config.toml
arch = "conformer"
input = "log_mel"
spec_augment = true
activation = "gelu_tanh"
eps = 1e-08
one_sided = false
batch_size = 128
epochs = 69.5
warmup_steps = 630
Rows from block 3, named by matrix and row number. Rows with one number belong to one attention dimension. Each number is 128 + 24 x the weight over its row's rms, rounded and kept within 0 to 255. All counts start at 0. Numbers have three digits each. After the name is the row's rms in percent of the matrix's.
# v: attention query, key and value (stacked) (model.blocks.3.attn.qkv.weight, 576x192, the v third), inputs 0-191
# proj: attention output (model.blocks.3.attn.proj.weight, 192x192, transposed), outputs 0-191
v.124 091:164131145150113126133089122128112126102144151158100116125162121115094080081107141132155190147161125110131114118074134100130088130119117088164132117136094105125134132166140145123143138127159122154132117111102119112130122156124152134156122112131141134120156170126107089172158168087140128180130096166195115106133144139074082109104132145160120124077097118171109115119118131112138073127110128119154155135126169100129130138127154130142113116142162121123108133116138108089144076130111139131149116091064122123124144171110117157157104125121099097100108122128133151135094145175116121146
proj.124 091:151131119130126083115130111137126114114145123103145093136108141131107130145164166164109109072117133110133105120144108153081153138107154174077094117191159141134092104144132136151118135142128164159111149135089168112127113130147106099102082199121148159123164117111150101094133141143118125117120149118158131143143140152181096119141106155114135122156166164116145110118140133142145185155098117096107122093110089194130104139123131129105145148113105128122129159136145129122085159119128157074125139098146148142135090107193136137128085129135115120140127136148152136092129102106105117127
v.125 087:110175141140133148153127082106083106108149132142167130132134118108125102146092148091129106145139103108112092099074104131112184125102134094112095111165162087105160126131085109125136105130112112145149055116111153108134155099122145138117158099102135116153139116143099114068165122130140148122114168117147120096145151103116108143115108138120127155130138116129165104134114168132087123091120107082116132145144085117172121103166141131100071147128130135165120102082113127079113152134106138113126150125105110137129153145092109141109143096148148160112132101124098125164092143117099130152
proj.125 087:156126128118122112117135165140161098182117135110111124124130151124119165082122152194127154109169119142121128172140075138098133105155121115130123154115136140165119110157105111128108145131131126117142135141103190115157088107130112123145113144145154129098113108127138075115101127135183129114120079136120153148152079114136130163128153182105078147137114189138097149134111125100121098125118129157142127139126160162117095145101145126159143155099118139114128141138166105141178096132197080060127117125122141120135112122145155179135099133130135140148115123136118131095093120139113126123
v.126 098:093146139127133112126157115124127087150129114127194135140132140104176169127111120107123086131137118113106138143163151115115169139162151126104104128112133153088106106090095110113182095117076144094121102159107131155090115114119126132097148114133131126098138050125138134093104103104171136107122130075118099153119108135163176128137084129147160169140112128115091090113140162152116145150164172176126116135133136144128137130103123136060099149153129108149167122110097124150113129139127113120141102141117109117126111096123139128073105132149167161134125128108106121112148158117132140097
proj.126 096:088115157125105178086142143135147126161103178122134160093132126150159124137116084127124100158118154169101156135111139112141097132117120100136170131105162083133142144147119108094120090114138110117111156121136107152129124135108121099108176148127105134146069137141126173137155111159097118164136098152097145168112144130080177159178143101110089137141115082156162121144170102124142130126136161166130116132139128124119116136114147119147190100114161136135137102154166123121139140126135116137117127142118143122130143106163142155128184112071084127135133125148103132161129092160161104150
v.127 093:115139132135148139078117159152176128130149124124097177129144147136167131086123095164115128173094137129145133121157104118162155107135127153146143150112154132135117121091127137148131152144085155096113161123139108078135146137140111146105112154092120157132126138146121134135117151123124082131156177136096119142108109147137098142135141196086131150138129164118170110135096115147131145119144105103110096082124132110119139116087139135161128114167089152117172156100091152158070120124145093101133082157125163138178119139134087128155104144164116124143114105126141091122077112128178135132
proj.127 099:154158163135117149138131106120128175097156098131147100148126116124079128131122147134164084170120121072111154131133138115115151157097119118083125082157108144148173095116133104124128146099137083147124124131132133152104160134101112127187172098179126147132147097155128135092119147106135126161135147159097121143118136122080087117118136074112111105112123114088131140138107126130150079118098143131144170118127112109150183125151110082145096092087122132134102101159150120141167117144108121180126145127141101132105154095131076126107112117131135148108100127137106138119163139111080125135
v.128 105:126134169150138172144092145128141118123138096124143119115124121085130122091159156148143117129181120126092101110158142152131185090102137118131099125091151141136164134087140109114137131136121117182077161092115146133141114107101150133157119158113144111115149110165144133136192145077116106132107155149151145108143102153122123150148129136152112109112132142160171113136120132129097132143116116104122129130128155099123174087093144109135106115084142144116124116108101102138121080156134105067100137101115138092137077116149125182117168109098118136111121151156130088138098100173090130099
proj.128 107:126147096139129122100112140154121105136101109141114152130133143130135142164130127111162095118110094137171117091140098126104092144138128149155145154120121128179118156169114154124138142165151148131130132143145083126130143140121117151109103122169105113125125140118094144123090121143105169104137127113183140140094137156126129109099116171152117114151110111113100085134118104150167131128125130151145101146186167134135096126119114144085155184181154132122126131111166115117137162113135144206171127140091113145152145140108161119133108121066085103103110163072125125139123115135195109125
v.129 114:121155165129105158099109150179148136136127124100101163126114113171093101135129149121133106134119159133102094105113097156138168128098138104118133144082161098145106105092132134112124153100103120134107114144105136147157152133117125094127098133111135102143082135204075135092182141134116093156106123159122183126103137140080111097146158170089140155143130124115135114114097140132132121080138113102108106079122137112102139098115154116126141122126098167147150126135108191116144105139126107160097094122118117118148118115121124173142092101138078119123116104135146106159102134135087129116
proj.129 113:174087111135132152178117141080133124136102139158103092130145117165140167129178102123150128153157097114128163132119151100132101113158146122122129123146130127124107123128156144137189116121156152094164138109125114119140061154130136107132093145147112115144143171089138096127096118172145122129155142110160139132139119156135130108101105078183121121116092124137116129121159122142158178142134135114151125113103103125122080146080093102126120099144179134111080164119125107092134138110143096121149124155136129124138144103136102067119115129142178134131152165096150149148155134143160104097
v.130 074:118118128126133166124160129146120125103097166129200108154145110126163135134131152191109103097123107125145095116092159141132167089097120127098132164108122122146117150138160122118159148115099141149128125148113131135132142123102148125116120126155148128125137124153115124143116130074100145175121113107106130108147135147197129159123121105083105134120164155139133126101099058124082169157113166115128094129168121139145170158101133116135133129104141119133172095111150130117068121091119133133094134114133105129146150063127151114130100164143099093173112147120130148106126085134136132085
proj.130 085:147090076129137106055153147129128104123142146150079158111152112096142149152145119114097138149112111132102126136140114161159116117143131086103129125123145129128107107144128129125129096166166115129148122110144137117136097127158115173119154170132142102139163087112141114131177165155147164087122076164139096148150104126094141092140104147184169124124111121138164099124116155143151144117174126101162136163175129191121116146102118144115126117151085128150109142098147158146140115149161115133138164150118168130162128170101131115113117132135133134108111111140153117113108149144079131173
v.131 066:100138158141131124093151105172111105094106110175145148148136165117110151049163131116112091195132109135126128130115154159145136148131106101092155149096160120136088109104137110119157132125115131165114156118136102123161158137140143130157122100061147173161132090143121126130114108157138126126129078112182125147138111137131142119130152153100132149144085135128180129139095131098137149110163135158152110116165132121155133112120116144162161126139102112126169148121116130141111176127144111108098077090104082132102131124129111156145117177137142121131097181116123129113108123138121115106
proj.131 074:169119119120140128137100101137097161154144109113113167133151112101132136201129135143167161097146120131115118113136122087103142085160156139132147103169109131102166142167147136132110130128163129127112118137120143118131105142151119096110113179117153134120164170096162180115122113139114173136129152116095124113120123157129123096159128134130142088073149105122118075107149130132142133206093139145114098140110107128066105090117127167101092111142170124123130118147201161111129118120119142161107150164127161123146101101158129141104105108124102092124130113138105134138130133145138147144
v.132 103:128114143127172144124099152162132122115120118126111155152119144127099127109109127125145107093134135139097110105108114143150154131111131125078125147137151133126118112095150134103144124090155157118144172126066180137166154125105129133152096173073143130155129129160127134126126109113142100146148136129135142151131130169124132103121170146141143144137131130120113094135107160127034169131153142130115128103109148109182087116090140114135097105123135156141136136113151155146115102136127109176107120084163110143106123069135085186178101141146125126110149157155125114110112157135068133090
proj.132 092:137140110139127140151134096099139118099132112141120138127143152121196159154150111079128127165157092120125129097124089104153148111145131124151114155095087111145148122137164116120119144105148135109135106090189074121135113127094125115088134156145112098149160173100110138162102106136104160148114141157118116128147118151130126061131108101170149111159099089113159143113168115149223116178119095176179096124184122113099134140126103147114156105134123108117151127124115127118147131123133135140146154139125131139122153126093143097108126125136152116134145153094127124131120147138161107120
v.133 091:133135104116149121145111145087101095066115133145097133130113148100134141129090121136120155105138139097100178101082139113132087167129104105134132107173138114154142110167119068134086080118182117092128116158128097111155123141123135137147129094132134112104139101093129089143102139137151156129130127133159118132109114132120124132139130153132129132109140102118092144154144145160147093116103122196124144139154127112125086149125126109158128125121160133110113171140174122138117140123127125169149146071125135136117166110110136071158101094158120148138160142085134113072190132130127080127
proj.133 100:145099153126137138112133140128122152154130118107126110123133140159127131100083161129166151143140148148117139137081108093109142127120137108120096166103097116089145147103135139121129176100116118146190139122161154146131131115155125126124152132080111140152101150124144125129155100148152102142115118130088133131152161082064098137161134103117106081139099164165154130102139127123086115083126148133113142095113122140135155100175108115168121141132094159137124087162082128085169144126122122106111082117097141130123141175096158169104168136104143122148147073144105132131111153084148149121
v.134 134:142118066093123100092180090108139141114144135112158136108146111166129154130099073147110139142076122135167139164140139149107091109170127168138148110104107132117151126121109147131115127103130109098161131122159089109096106137152107131104139117118108114099107097118110109141090117124106115064116115089120107113146128084142132108103105096139107121134135163132135198124172118119128132126143137099115097182130109129109131148160109150155139146145115137132087125113146137107112136098098109126181154157148120151142160150112132087118136160158153147158102100141121178124153119069121139143
proj.134 121:053135175132127155139145097110133142127143122122120111134121122096131121141120142128071091115155130108140142157162178148143128124114128126156112067169127095090101114162124119128127107118129119133135119132113108176137162135145136114138158129126154132133122127154118143061157139137154139173107146107113123166110131113150103164126144145066152142123192135114090120154095140129106109129122116117099153078112083105122161109132134116102146111114110120131204152153107139128160143148126167117085157122111123123136099128150111147139107103116124133106137142131097130115147062158081155107
v.135 131:139151141133144140059114112135173109104123124104119146100110166138123110177129122147138139115146120182162154070126119152151142133155118134177124148108164123129151163123119173146121108095150168099113118137099149113155131133137152131120134122136138146132117120086118159130167161124108146133122139106140147153129149119163129137175182138113134119085119172129156120125131178154131152107108139113144166131126138095119125090158155113167118134165138120152154142157085122124122078159077147066128106139119136135142116142106069159123111165138113102130165086140143129105096104163148155138
proj.135 118:117120159162116100124096075144175163151134129105119133092156054139167142115127124112134124144138119147153061131136108074123151103136100155111122148086108135124121147146113120159119107118092125119127165134153122126115154129117099128112099098115093091115142144166130078093124162155115074142110159130140106144111146090133166086123155117117127139163099104164113126143137113145103168122164148107101118108126090147134126150138102132102136081098139146091139134136155100094155146117145102147119105097109123155117109132114156123151148175137133167140129202117123126113145113109143155138
v.136 093:139100134132117141091129134112166081136121116124102143140119171106088103145100108116107127109099068140128180065099180119135123108114118133154104154097178145105130141124130106132113160136129125120149126152116102145165166136097136104098123121138144098129081079100080096127120147114124117131100129073136139119148110097107183146181178150098102121120130149153113125080144167135161161115120118118132183129157100124150144132100157129139160129134135121157140128155117144134144078149151140126129104145126167109132127151133092155122102162144133121140124086154095107104112117133154152129
proj.136 095:129121146133145100133133090149164145171123099120136117114121118154128152140134134119146140154117149148119125140133106087122125142120062145085116140122092085139130141089161111154133126094101126121144093144187108122114135135176120131154083137138101142162131167160157154114158134150162077172127142150088141137111188105126091112187157106150160114118108138156147107125122139195094150105119128129150166152080115132120106094114165106122104078114152123096146135123092117098120118114123128070101102141129112132145103128130117083132174126126118149136165133144125111149151144132142134135
v.137 107:104130137106112147120106127163132122108121143092111153133129160118134105088120151075143126037161140157105127076131119128142152152127155121157122164126181125089098148120143177138118126124120131130130127126098206112164129138118143144139130136077130128145108104108128151115145116141147104119094125105128144168131139152132144133143163126123143158097093123083088090115111156124103161082125147112124141148142111124129122077116140084182091123152140134153181142147114100140100104160147128139072088107131145144113111089125101155120119159120125111107150153131124086121112151124119138105
proj.137 101:126085174146140139149101083097161106153112124140129161135124150139157148180126163126149134182130112122116131129133093072119153077116074151143112129085100113145141129135112140118129052111122121115108152111170125149136131132109094122113120119179111124146196163120121092136096096143108118132166120111082147061126104113117149099143153120146089102147132107162155124147168138148146145144138137172158132163139149110134098134121111145121155117114137116085164129081141137147105129092112086088122108099144117134106103121105137100101112151126141128140124140132140122118139142155138119118
v.138 125:138118105112110126154155127120138147135152180069150149093135111156124121174120173167095143167148126144145115155166127121118085132131173154165156125141081130132119129122137165146108120117128116157148121114155084152059138154134107135149119092155100118081110103096151136112129120098128152124121114156146154086108129096140148128135114116181119153093110119112113131108188087120174154112135136114138100188104123136123139133149099123140159122130153087121132110117148098157123111130143140104121105175154122139155147175174166079135093132136102142135137123138106152142132110137147112147
proj.138 116:093113132139146123100113150124081084150149097153130121124118095082096082084124145161110103132104098112119124088150150142139148119148095138092115112114170128150145126133133158137130175141133127105133101123109142128126170144139127123133177150130133147172148088145112126123131175109121115122140094119124123126187132131124113174134159100098081108117151097107115158129084161113080071119116152132142148117158126137119140153101179118125140151142142138144072135116109147126133141099109147093089118139121126157103110158134100161098158106131116133152058109187127117113141122158120113149
v.139 090:160099155117144177153128138131090122049116145142113121131094153164114139123120166107092131130149149088105115129143105129135118156125145122125123137161079121132121114150102109137125083122135088152144120141110119100128129153149098139124123087147082107085139133110128116154115094134152144163138106116173189113091113152147109115165129126117118147144159084120115109135124123157167098109145134137146084114122150117146126129125163040129107099105134115121152147122180125118136135142120122141124099084118110149126156123104094099134106084143136110129135150049139103087145121117109106139
proj.139 085:147107112114127157137124169099091104184137109107115113111152138127141079147109156125192159105147135155151155095108120107121131116150123119117138132126130179098152135123103134108138209136127140141174100138148138126122123125129128126135097177109110101136123159137129088146117130168141128093106121173130100105148115090055126080132105106135098082122093147099119137109131125102097126136119163130114153149142114137106137117121128188176132117106140158097087118135097099118104128086153113115140112110097151094168094156136148131165142109146149092124124091153143134140103133134132138122
v.140 091:143107164142115155096104103158124099150105135123086100131131095118131121151153154125130121124110110144156179093122147105183168115159074110111107143113136167095144140129130141098123136138087086118128152150087162133145122144102153127115167162101142122166127106108115095119118134157116131143104119093164113182091123096088166088147146110103164107112125121161122133118118157121110137131116132118113185147122100150104106108146166149143150113140096130140135135183093140103154127099136172122125135112094185104166152120117092150092138157095149136106162143149131105116103110119120103114
proj.140 092:145129125163131109160140145073142145148121148153117136151095118140116103064113142095107141126142147113109141149096099112104098120117079133164147070120122110155096105110116162161116119117123158091145152145130103108109179105123152132116098070142114102138142188101121109107129119092085115172174138143079106104142137150153107148133139101116118136140103122122120107155107118162176113152169103111128131139096090128122120143120144086091106104096179138148128135146133146115080117125134110132141127134134103148094123096171118098120141140147126120135174091120135118143168161128152157150
v.141 091:139086108115118125100185125128117120134122127146196122157153125155145163098113119140067110132101118120145108194125120096116111147137107138143117153105110126137109080119104129145101146159104072155128103129157137116144127154130112135157123084164105106128156103112116131148097130097112145096166112086126170103101079151132167168130090101148093156127114137117113122099134122128151145135106155128150078162161111162129096156141127138115138142136121135133130127097160123125135151112144124136135135200120145167117146146127180145130091125099124126146096126098098098133139144105091081114
proj.141 090:080121151067132148108192149126106143125143119118131158110125133133104136171133131183135109170125102127158126108141148153169139103148167115132106125138131124101147142088132098105148166135141125155148150138088099163134158085143115138148149187111155122137110143155126161107188114152167132130108140136101152134197153085118119130118145108112118113164145131083152120122121137089110069134145153133158163156113152112111153108118153112102084079157088125157148109145104135089117125114102140092124107134115128134138102127124129129112140143135159144121105131164132111111115136169120166122
v.142 098:137123128123124124089203130118157144151133160127181110111145105140109134147151145124075149183097111145187073144159107160130140139125140126156153136101131145120092138109108153160103156128127102133116133085125131160072134141136116129131095135157102117134138130105098114149110112118127128141158114122145164089119140125151115119143106121096103131137128130123139127086163092132151166163145134104131099133108088136140104142123120109128186122163110111159101093100130118097108110090124124144150083175160146163158105147153106150097090154116147126151109091131103165137141068127128147143
proj.142 096:092128164167148108104096123115056118119136114158109171106098111134145103144140094179130112140127125122136122096149167161142142118138113124087133083179148124158143156121114152137171141149123116113119106147133109109132132112177092123137143149130115132124138080142102181105175168150135103097104116110100114141190125121182175096129140128145131147155103103136139155119064142131125092116125123113125163147152141149130146125146137167135111121139132116130135185118177136129129130101141150109127151163129120129151131151147160146121161169137089098143110134183130142130102121115106138156
v.143 089:109168155162128129137118140158137108153131100149144160165144163123117090099126140159121152122090132106069133120111117166129200109122103130117160113111159133145119136126119077162154125139141118155123124118171089141147117118102140091127119154152137138107121151157094127134119140111137133150145155121121158112112092129063098166130145121115139146136175130163151081135123124088123152155120107106117117093087124156167160095076129096073118138099093153144146151111136116148118131152150117107122135153133166117167128162113123189134155073127132147138117103120077117142115127142130103126
proj.143 099:176106097121145158120141149148074122124141134142116096128116119176119183135130071132138145123150111106110150114137136144133086159110154148088160162148160105097115134131117107139174125140126135141144136119142140108146082109179110151153050094124096141142106135114139126099148140160150105137077150131159118126124138128159139089125068147172130104141106143129101149089158149156131129096131152142161133101153142118131124121144137146163130104161157134128095105112150142074164088110128116173177134135132134104141101118148077108133117099125122115137144111113142127154130163126163133100
v.144 127:140148167106099116171131120085164066155120158157124099159123126146113167142140143168134108113095106133128163099103140109155100125136156163119125119131116147159127127147151131118128145099093150115099102131132123120091122176141124106106130113150136135130154114115121154161121120132144123168148124108118212160137107126139167118153160156129125123128089085110165177118204122128154092116121129150127137090116133129103130129127152089087130136127167136119162180149092167144119129139153091143119174141093101137126136090142124110095097091096132120159100138098132137130132107125119104110
proj.144 132:124109140151121148086153159147178180054137142115119119142111109135113137101180118148095147114138141087150096122131101159102118124124061106140117160150152136119147137170142107117094143167119145123134160121121151147137124102087106133111140139109088139127115139131131102101167166091091131118096125128117124072062139097187137134144152095155112152135136106121104168144100123078135126140128143122121161113166129141124149141140153134173136107123140146142123121162164112125115131135155176108102147141108124121136146172114133145140104158148128153123175121150138099089120104117151145158
v.145 090:106157114140095119141120108140101136095097060122104145149132147113086114138131190091160129149134171128204128128170111155087150121133126127132168068121113090084113123095124115090138125087161115151174117170140144146102118125132116127121101164147170087138153138151091125142090144127101128125135118124086113159088133141150153138120133117116119112139166128134145128107113098115147122141118125107101119174150129113145137132130146172099143096174152094137109112115105142094159123134118162137142143110106124143132113133095165120129134154158098098097162136144112114187112136132149139145
proj.145 096:112093114124118115147117086126129110159112151096122082125127075132153093123066105142146151085101116163113107118130144126159164108172130144087095140128127146126106115119114150111133145163116126075130149118113122134153089128131153153115138090144092124162093133124162135161161110134110140140083155139135135140172119115108071127102107109076162143097112134137157099144129148131086132146111129143128119116116148149126115099121130140166109151102127124115091097112126128143081146147125079139125087112148123153145113149196124092130149145126147139149097143095174149103162151068118133140
v.146 090:101116117139164128105129153132146150121108125114185165133122117131132121121123129144084120172149153137139123143101126114159079112152135150184079129106094113103106166166073094143092145129117138118100124103081149138131142135071140123154112129136155125155148140115120124125115118116141087122150154130119171043102126113137106162123137128131097107135136154094143153130113139155087126113124127131131117106105146175124099112167111076152087167131138160120143115140169148125125123150139094114104158164108116151128141117090116086115105053099119137166108129117127161122107116133113140134
proj.146 093:152167149127102129140129109105115109129099140200173140168118135117128147144115115132143105118121135110092169104108116172118136092111097094123121129189124121138172096126182114122114122117135146134105156108142147097117112119150167136054150081110163121129097108137105132097143151149132152180152112120167111147173124159142129109138107143107131133132087060145160143120142140118179093120117136125144081121140128125118085144145116144117118115145140133135139120152086138088139135123121098182130146138096153121121099105117154173117175162130103130118155111124119127132163118123150096140
v.147 115:153174171135140131082139131131110131145161094119124109115146134113083149158126114096110157152144131123134136149125125147152113089119122100115129088154134144129151110088108147143056119131151152123163090122166146082129124095177145139094132150131149149086136145145138138098138130121122098105164152151154117117186120123091090120103115123114135148157124149140115148122114116141161112121129086060120138163109122109153140117067176150168112115114115088125126166119137133087138130151141107094134141156145136096157106143127115150153155157165138136109142111134133151146067106151124176118
proj.147 113:099100137174131127173129104128138095134141162115108156117112138154163121088135124100135120118136101126124094134154155103140139128125127181165146104136119125124092139134154127136152099133106148121069128111109146165129153172072108117135144166153084133140149154155133122132095127153127166183116096106078105166085144143122166134135097166148099110116088115129096153123180121120117110109131135120135116144135127191071125134109136112107127151146115155137114102150075113157146124098117080114113116137158143141120130124121122139094085114168161116132064127134144133116158160117112103131
v.148 099:113096106116145076133097121120122145134125168142100133118117142123127153129161110101132071111088107117086167116121139104103121164086084123058134126121133108111164123094140091113176125133085103123092111141122143167142108165141124098161164093128126146146123139157108158186148098140103125111123117141120145138142143142033108135129111115100132105115152123173135129135156118129116155139119105171136121112139129161100132132109100142086097133079110092136143120105082092101149133167147129165123096103151131169125123114166132128155129120119133119121116103115112122119156133146104109112
proj.148 107:140110129153133111156129132172175137094121129133129119163114116135101110142103142158060166149151148153155123159155125116130122145117142130181077108097128139139108144139117119142087129150141119146159153114125073084142125128123157156119060131120166141121136099135154104140125168122151144086135146124117127149129119064182131119105157170133142153164137139108090129114098117150104138102166125103126106131149138118153111102169177096174138145144131148108138142123118116147095132170111077095155101137133113102111138160099135148138130135144095169126112138072124137153106107115121142158
v.149 101:145109146131109141114139115132100143172149166118110152130172125155142115147141086114170144105121122119135108159143156145123136126150120145154134115086134152119069130120103128128137113139124105122129128088134088143089116091180122117080133120137135108121120100109123139060125135134125105091074116093117089132198157111193170153163137116134157150120148106098078142088134119116121138139130139106149153112168108138129122127110119099122151129151152107146112134115112116133112119108162178150139143139113113113158107074153164130094132209106167107122132150124117119132133164115116149117
proj.149 103:112164140161129151121100167145099080108130053097107101155161078101151127109106104168084146111129110130106135129111099121113144127117168109083123143118130141121127143142130122116140157133162135121102099134115156125131121124149111109176092142124086118137140160124127092157146132137155112144122169173133118088084111162096085128094128161130151064118145156144153109141114161111143124124157152161127183150055115135134148118105122190106143122111095096105128126152153119080135131136115136103142131094118103152123165123112103111125137110133136132143130121144138123128098104133168114126
v.150 098:130118102082144074126151149084122098104123081134058131145136094152101102113132138091127128150142133123133123137160102121151178110111143173153129145130115147104158152153131137114122127137154103108102142142155127142129138109071154138095100164136144118128104161126123104161118153119152138121087111152097101095120160094083129135109127125153115104131135160092162139142123164097110142120166139118118131120150136125167140114193158164151131131166097134098114147133075123114104125107113149120140136159137096099142129165114143097170150074105114149107196130132160133134163118133128123134
proj.150 100:132125124117117161155117128163104153144147149097117143102147156125149138169127141106115137126110145139111100158135147123099082121103127122101141116147141115141070122112122129119132109161082143118139133121085094142102156149148156095085088159139113103128137091140140180151154097144121124120138134104160127182151146146132148116139116148129143180165150075141134135141166107139105129088122121118137107120115158115117134118072106053078161122112158127140119100115137102145187138115120084181132138092141144153099104094132158141108144162133117106120074135082129115106123112106118140106
v.151 082:138135111146115111106087138125177131162128095102108137130127136143104177148120133144133139125115115150093134163114114146109074127139163115137108128163112134133130109139120108122118157088133126106138110124148154090105127115078128167115128171125145112111199190142141149141143109095086129124115113135099146107111073154081150102107157145156133127121121138148143148111137146099115133110119133118129179101094143108140113146088119141101128155101099100109142178139118138122202122164146091162139166148102123108143145106178155123148140130167140138159132100114131144122067095132141122171
proj.151 104:125100139139109108163141100149125158118137100123137169088110097134153169073141089128126118102118142161171102127158148132150164179112103136122133133093133137066101164151136130164144116112090138102126178153092150121126119104164127118113133105120113156146076127129121128115160130123151119153140126108124124127157167078150175103145129178121115117136148120143100121078140104132117124097138118113123105140120122143135082121149180091194119131125130162137096123141145118135103128128112163117156127103149134100142108101195144158107156142078122144100113152097147118135145161139140117116
v.152 102:124098107134166144152151152129093102123123113111148153135105134151130110082103152125136147140152149075171145138113083132114117157144165153191117114129100173144102164145138109121099142112160144108117126133140124095135118121095137155093139125115145071115127161124115109134142153092124138140154113092105126079077128109096091147118134116116131129088154136098150161143097142110160129119137126131140117163107170097138124117164147156157100149195123174112101136107147147142171086114114123111157144104103139143117135146068158118144140096104093147085132129139143159123130088123141110157
proj.152 097:096139168152109134099164103131122133190139120121124144093130142144157144168120142098199077143083167180128143111119120134150115111154126147085162112155143117137153092117064129142158121133119120126075137138120153133103119134101127099125124130134127139141144101120180188130138090155098142161151095113149113156150135143166154113149155119140117161108121095113103138143164134131146150137119151103112139112115147112118075124135112064131160096129149128141118128096151142128157174125138130171115097162145113115130133109139137145108146177134134095150121083138113130114170138103121144133
v.153 104:103147116123167107173129116127125128114114102117138138123083143114131088116118154112112101107133169111106117124121129119160146118096161144148115179105152139140170157167128147101127178111139078118090130133127154154137160133061133114174138090146126149129145135143122109174104140124151125142113160141125134086085122126132114134094152092125127108131125172135138146120117129105107156107080137145137111125105117120181120121159093140124136127146155148107097130148121148118124115134099130087103117128125156148136179154060169116141149082156067135130127083124110123125192093119161142110
proj.153 106:153119140097114129091134119102112137179113168125127130109114130134110134159150102139175115163108118145161133128137149127124107118145087082122149090147117141118106086110119166132152044141130124100141136126108109118119093128162139137117167129114114107105139126114158172122105046149078145114151100119115133173175121143119139134171106169086137137154132090116132126124147103166156142140121096144118116118187143132131150143172155071119114117091157130109136120136128135137133147073168108152150130114139137117158076102142152150113106155123105136139127141129110114142117138105086148132
v.154 082:124124139164073135154138104124114123116142120153167111120116138160138144127154157133131123090118122109096143118121136123180074159111149108112116151116134156147161106158111149122115097114147110162169109111143149058083139122163138136141171107132117156121109108144146142140138166156149133102178158137151118127157080108191103143128121144155137153113083090106101141154157126142113163095098116098119107134094131078123107112103087067099141134128111092164122128141147097135125113161126119091129143120109164130111111095104132134126127169112132149155119082129106103108107093107129133115
proj.154 098:119143110146163119104109133101127108149137144139124105129116128142088086104124094188137116147157109130144132118163143148126134134151099141179180133136128122115153141143119155100119084114140115124119123130125128136107152134111082136119118117143063101141143148113131091128114131127092144128105092139094140121101137121109139125124113097168071112118108194165148157171138158127175107145144120156137184110139125151108169151169121164156106158121170124166078153138084145102112118111144142172107143143128132129099127135109112132121102124196143140110195131167121117116125120126122105157
v.155 101:154135121099117126109127104100126120144107060186116145123088116125124164101121102176147084106077115149091137113117151141119145161124136140105105116142178092138155116150134156165121118152135130133136135078123103101122129134089115124119134166123135136145146134131088111124102197134081132139140143137178155125126115095142109093153131113121125131117089150153114128097123137127108139104106179140132131130107069119151145142139146161109136125056118130125118180145124068125171116117139138152133097148119108091123168091118132143145167144113140161110143114105138106122131140143123125072
proj.155 108:125107153111147118111154148170063178117102154093130136127099113145134110152096140133074124121128132109204117123128081123136096116149115184123152115127168152123098134119125166141180143064093132095117147090118140161135160091158159102135140170144109145126162127150136119121138091111128134114122130125118145158138163117092149132116157140102145109170175102083112168151149127143122125159102107143145155150121114128119131118149088069108129142125149116116088095147131161141105138133140131095114115102111118131109115153128158154118112131173147126141120161100145107122133158139147156114
v.156 104:142100179124085145125143096131103107104124173106136142160161100139107145161140131110125146131116106140150117129135119121141121090199111132143118139132099138108068177132144147119125084139099120115116108131118132134078132132169104098108099113143114085131119134142125155115108132110122086170113082140103174144150139120162173151167146162120153153108097109108133122129149147113120098138154172142130164091132144142142120126088139111112131112193163122144145137133084101175109134114155160145170134134092083108149126080124096126120110124128157127114130144127124115123104139092098082143
proj.156 100:094144126102130165154159147140124144070138060146132116132108092124132114083144113160061132093127142129072102135120112165105124094096177098114076137118118117144121104123122116141108156112135154129171139109131141101146143126114130133140101127120121139138129127129100138113204143119121161124071114128128130100079114163130088134088134116138148159131160128122132126110093145126150133154137124134146156135141125126111084113154136160160132103121120129130148108157196124083103173114151124126125132147130127160110110148130157093122164160141124128118176132130123118143123086122193141141
v.157 088:131109126125143105096135123147145087107125141115143149129142119107122066114136121141095148145200142109157105102141127124155168112166132135193106123139082166118125162145140129104104145118164136099133098166120098127105140142103097115113142152121113090127130126138145105123128130108145105132143136098148137059109165121187133150103186143155084163107111136111099159149120154096092109140157137090131130153119131145166129123171130116144130162171137123122096129134102133124102151142134164101086179150104081118127103166103140135120106118113154130102127146141130139143122064135153125137
proj.157 095:115150110138104132139164145139086121145119112146125093095141110108097182164178141078135089130101139147048154173103118123097097151104154139070160139135129099129122110127114112104155088150138161143100113109115158135092128120168143140106121122112126133150097127120153169113135135107128148115159135103137121148140103166120156142150095121128146134134125075141162133111148138117179131133110147125187079130119141140109106131136142145139138122103153119120125125122127113096157173108117111193103101142118196138127129080126093108121162112134135116139143154095161113094144132138130134114
v.158 086:144111129120089151111152085107127116138117131113165129139127119107116101109136119167102153168118099172154104110123150105109142140186099165144110130115154118141084163149144183143126147161143174118154120125084109128110140143117108148071108108094118116154146122126113131085081151164128108157132119116151135136146100111188144097207134124093116113147120150128114114105134113156140146125117118110104138138143083112099095155149164119139140124137188128143113151186147122172087085121120134152128133140087107148127126081125113134112130161094127120147136150117132118133100124145143157096
proj.158 095:104161123116116138118144168152136170104100098130111123139153148158148127163142188169117103090120135095131101144117078105098124086106144120100117137153137100130146102116124149117112143081123115126067120120165120141119123140107119121168168152134102146132145110142163141101139112113109160163105124147123137110066133136086115147152151069121130128109161090078119150162096139114158110167135153161136146135140101127120154152108080187107120099130134103121105115102143143089117142136116166114104136147129153162118155118130126138134125107125159082138204143120149115133128149141153129139
v.159 082:162129076131129119096123134117120145135112093124075090128134123111101129130159124140125154155071087150121106116136131149100163092115124140134130176163159116117138161167109104115150141169148091116151139091138127146123117124119114153070107168135128135130084143145114090072125181109099137119085130128099094122150131123118152084180120153144118133154165152094167131130092134176083128142124110129137167112153126111146126135148126177139165107097133127110091149125132130099118121082118122122152120127169144085128115110160162125150132169123157154115141121155140143094141137116094153115
proj.159 084:165147141102139122134118109123111166124118117084130167134142130111196143109123116086106130124112135141152140158149138103161138147136147155116151082132121133114063119055152119138163128096089127132118121135062136144154148124150142119136118164126114142132141099127075124177084108137136117148146146108194131128147169146129130140082110169145169110163147147121119136153117121118111119097130131128129145142079108125123111147058120129092087106127111143105145141131122112109147126129131141105124148095117104121139141123164130146123119120110180128099111167084151092163117147136119143075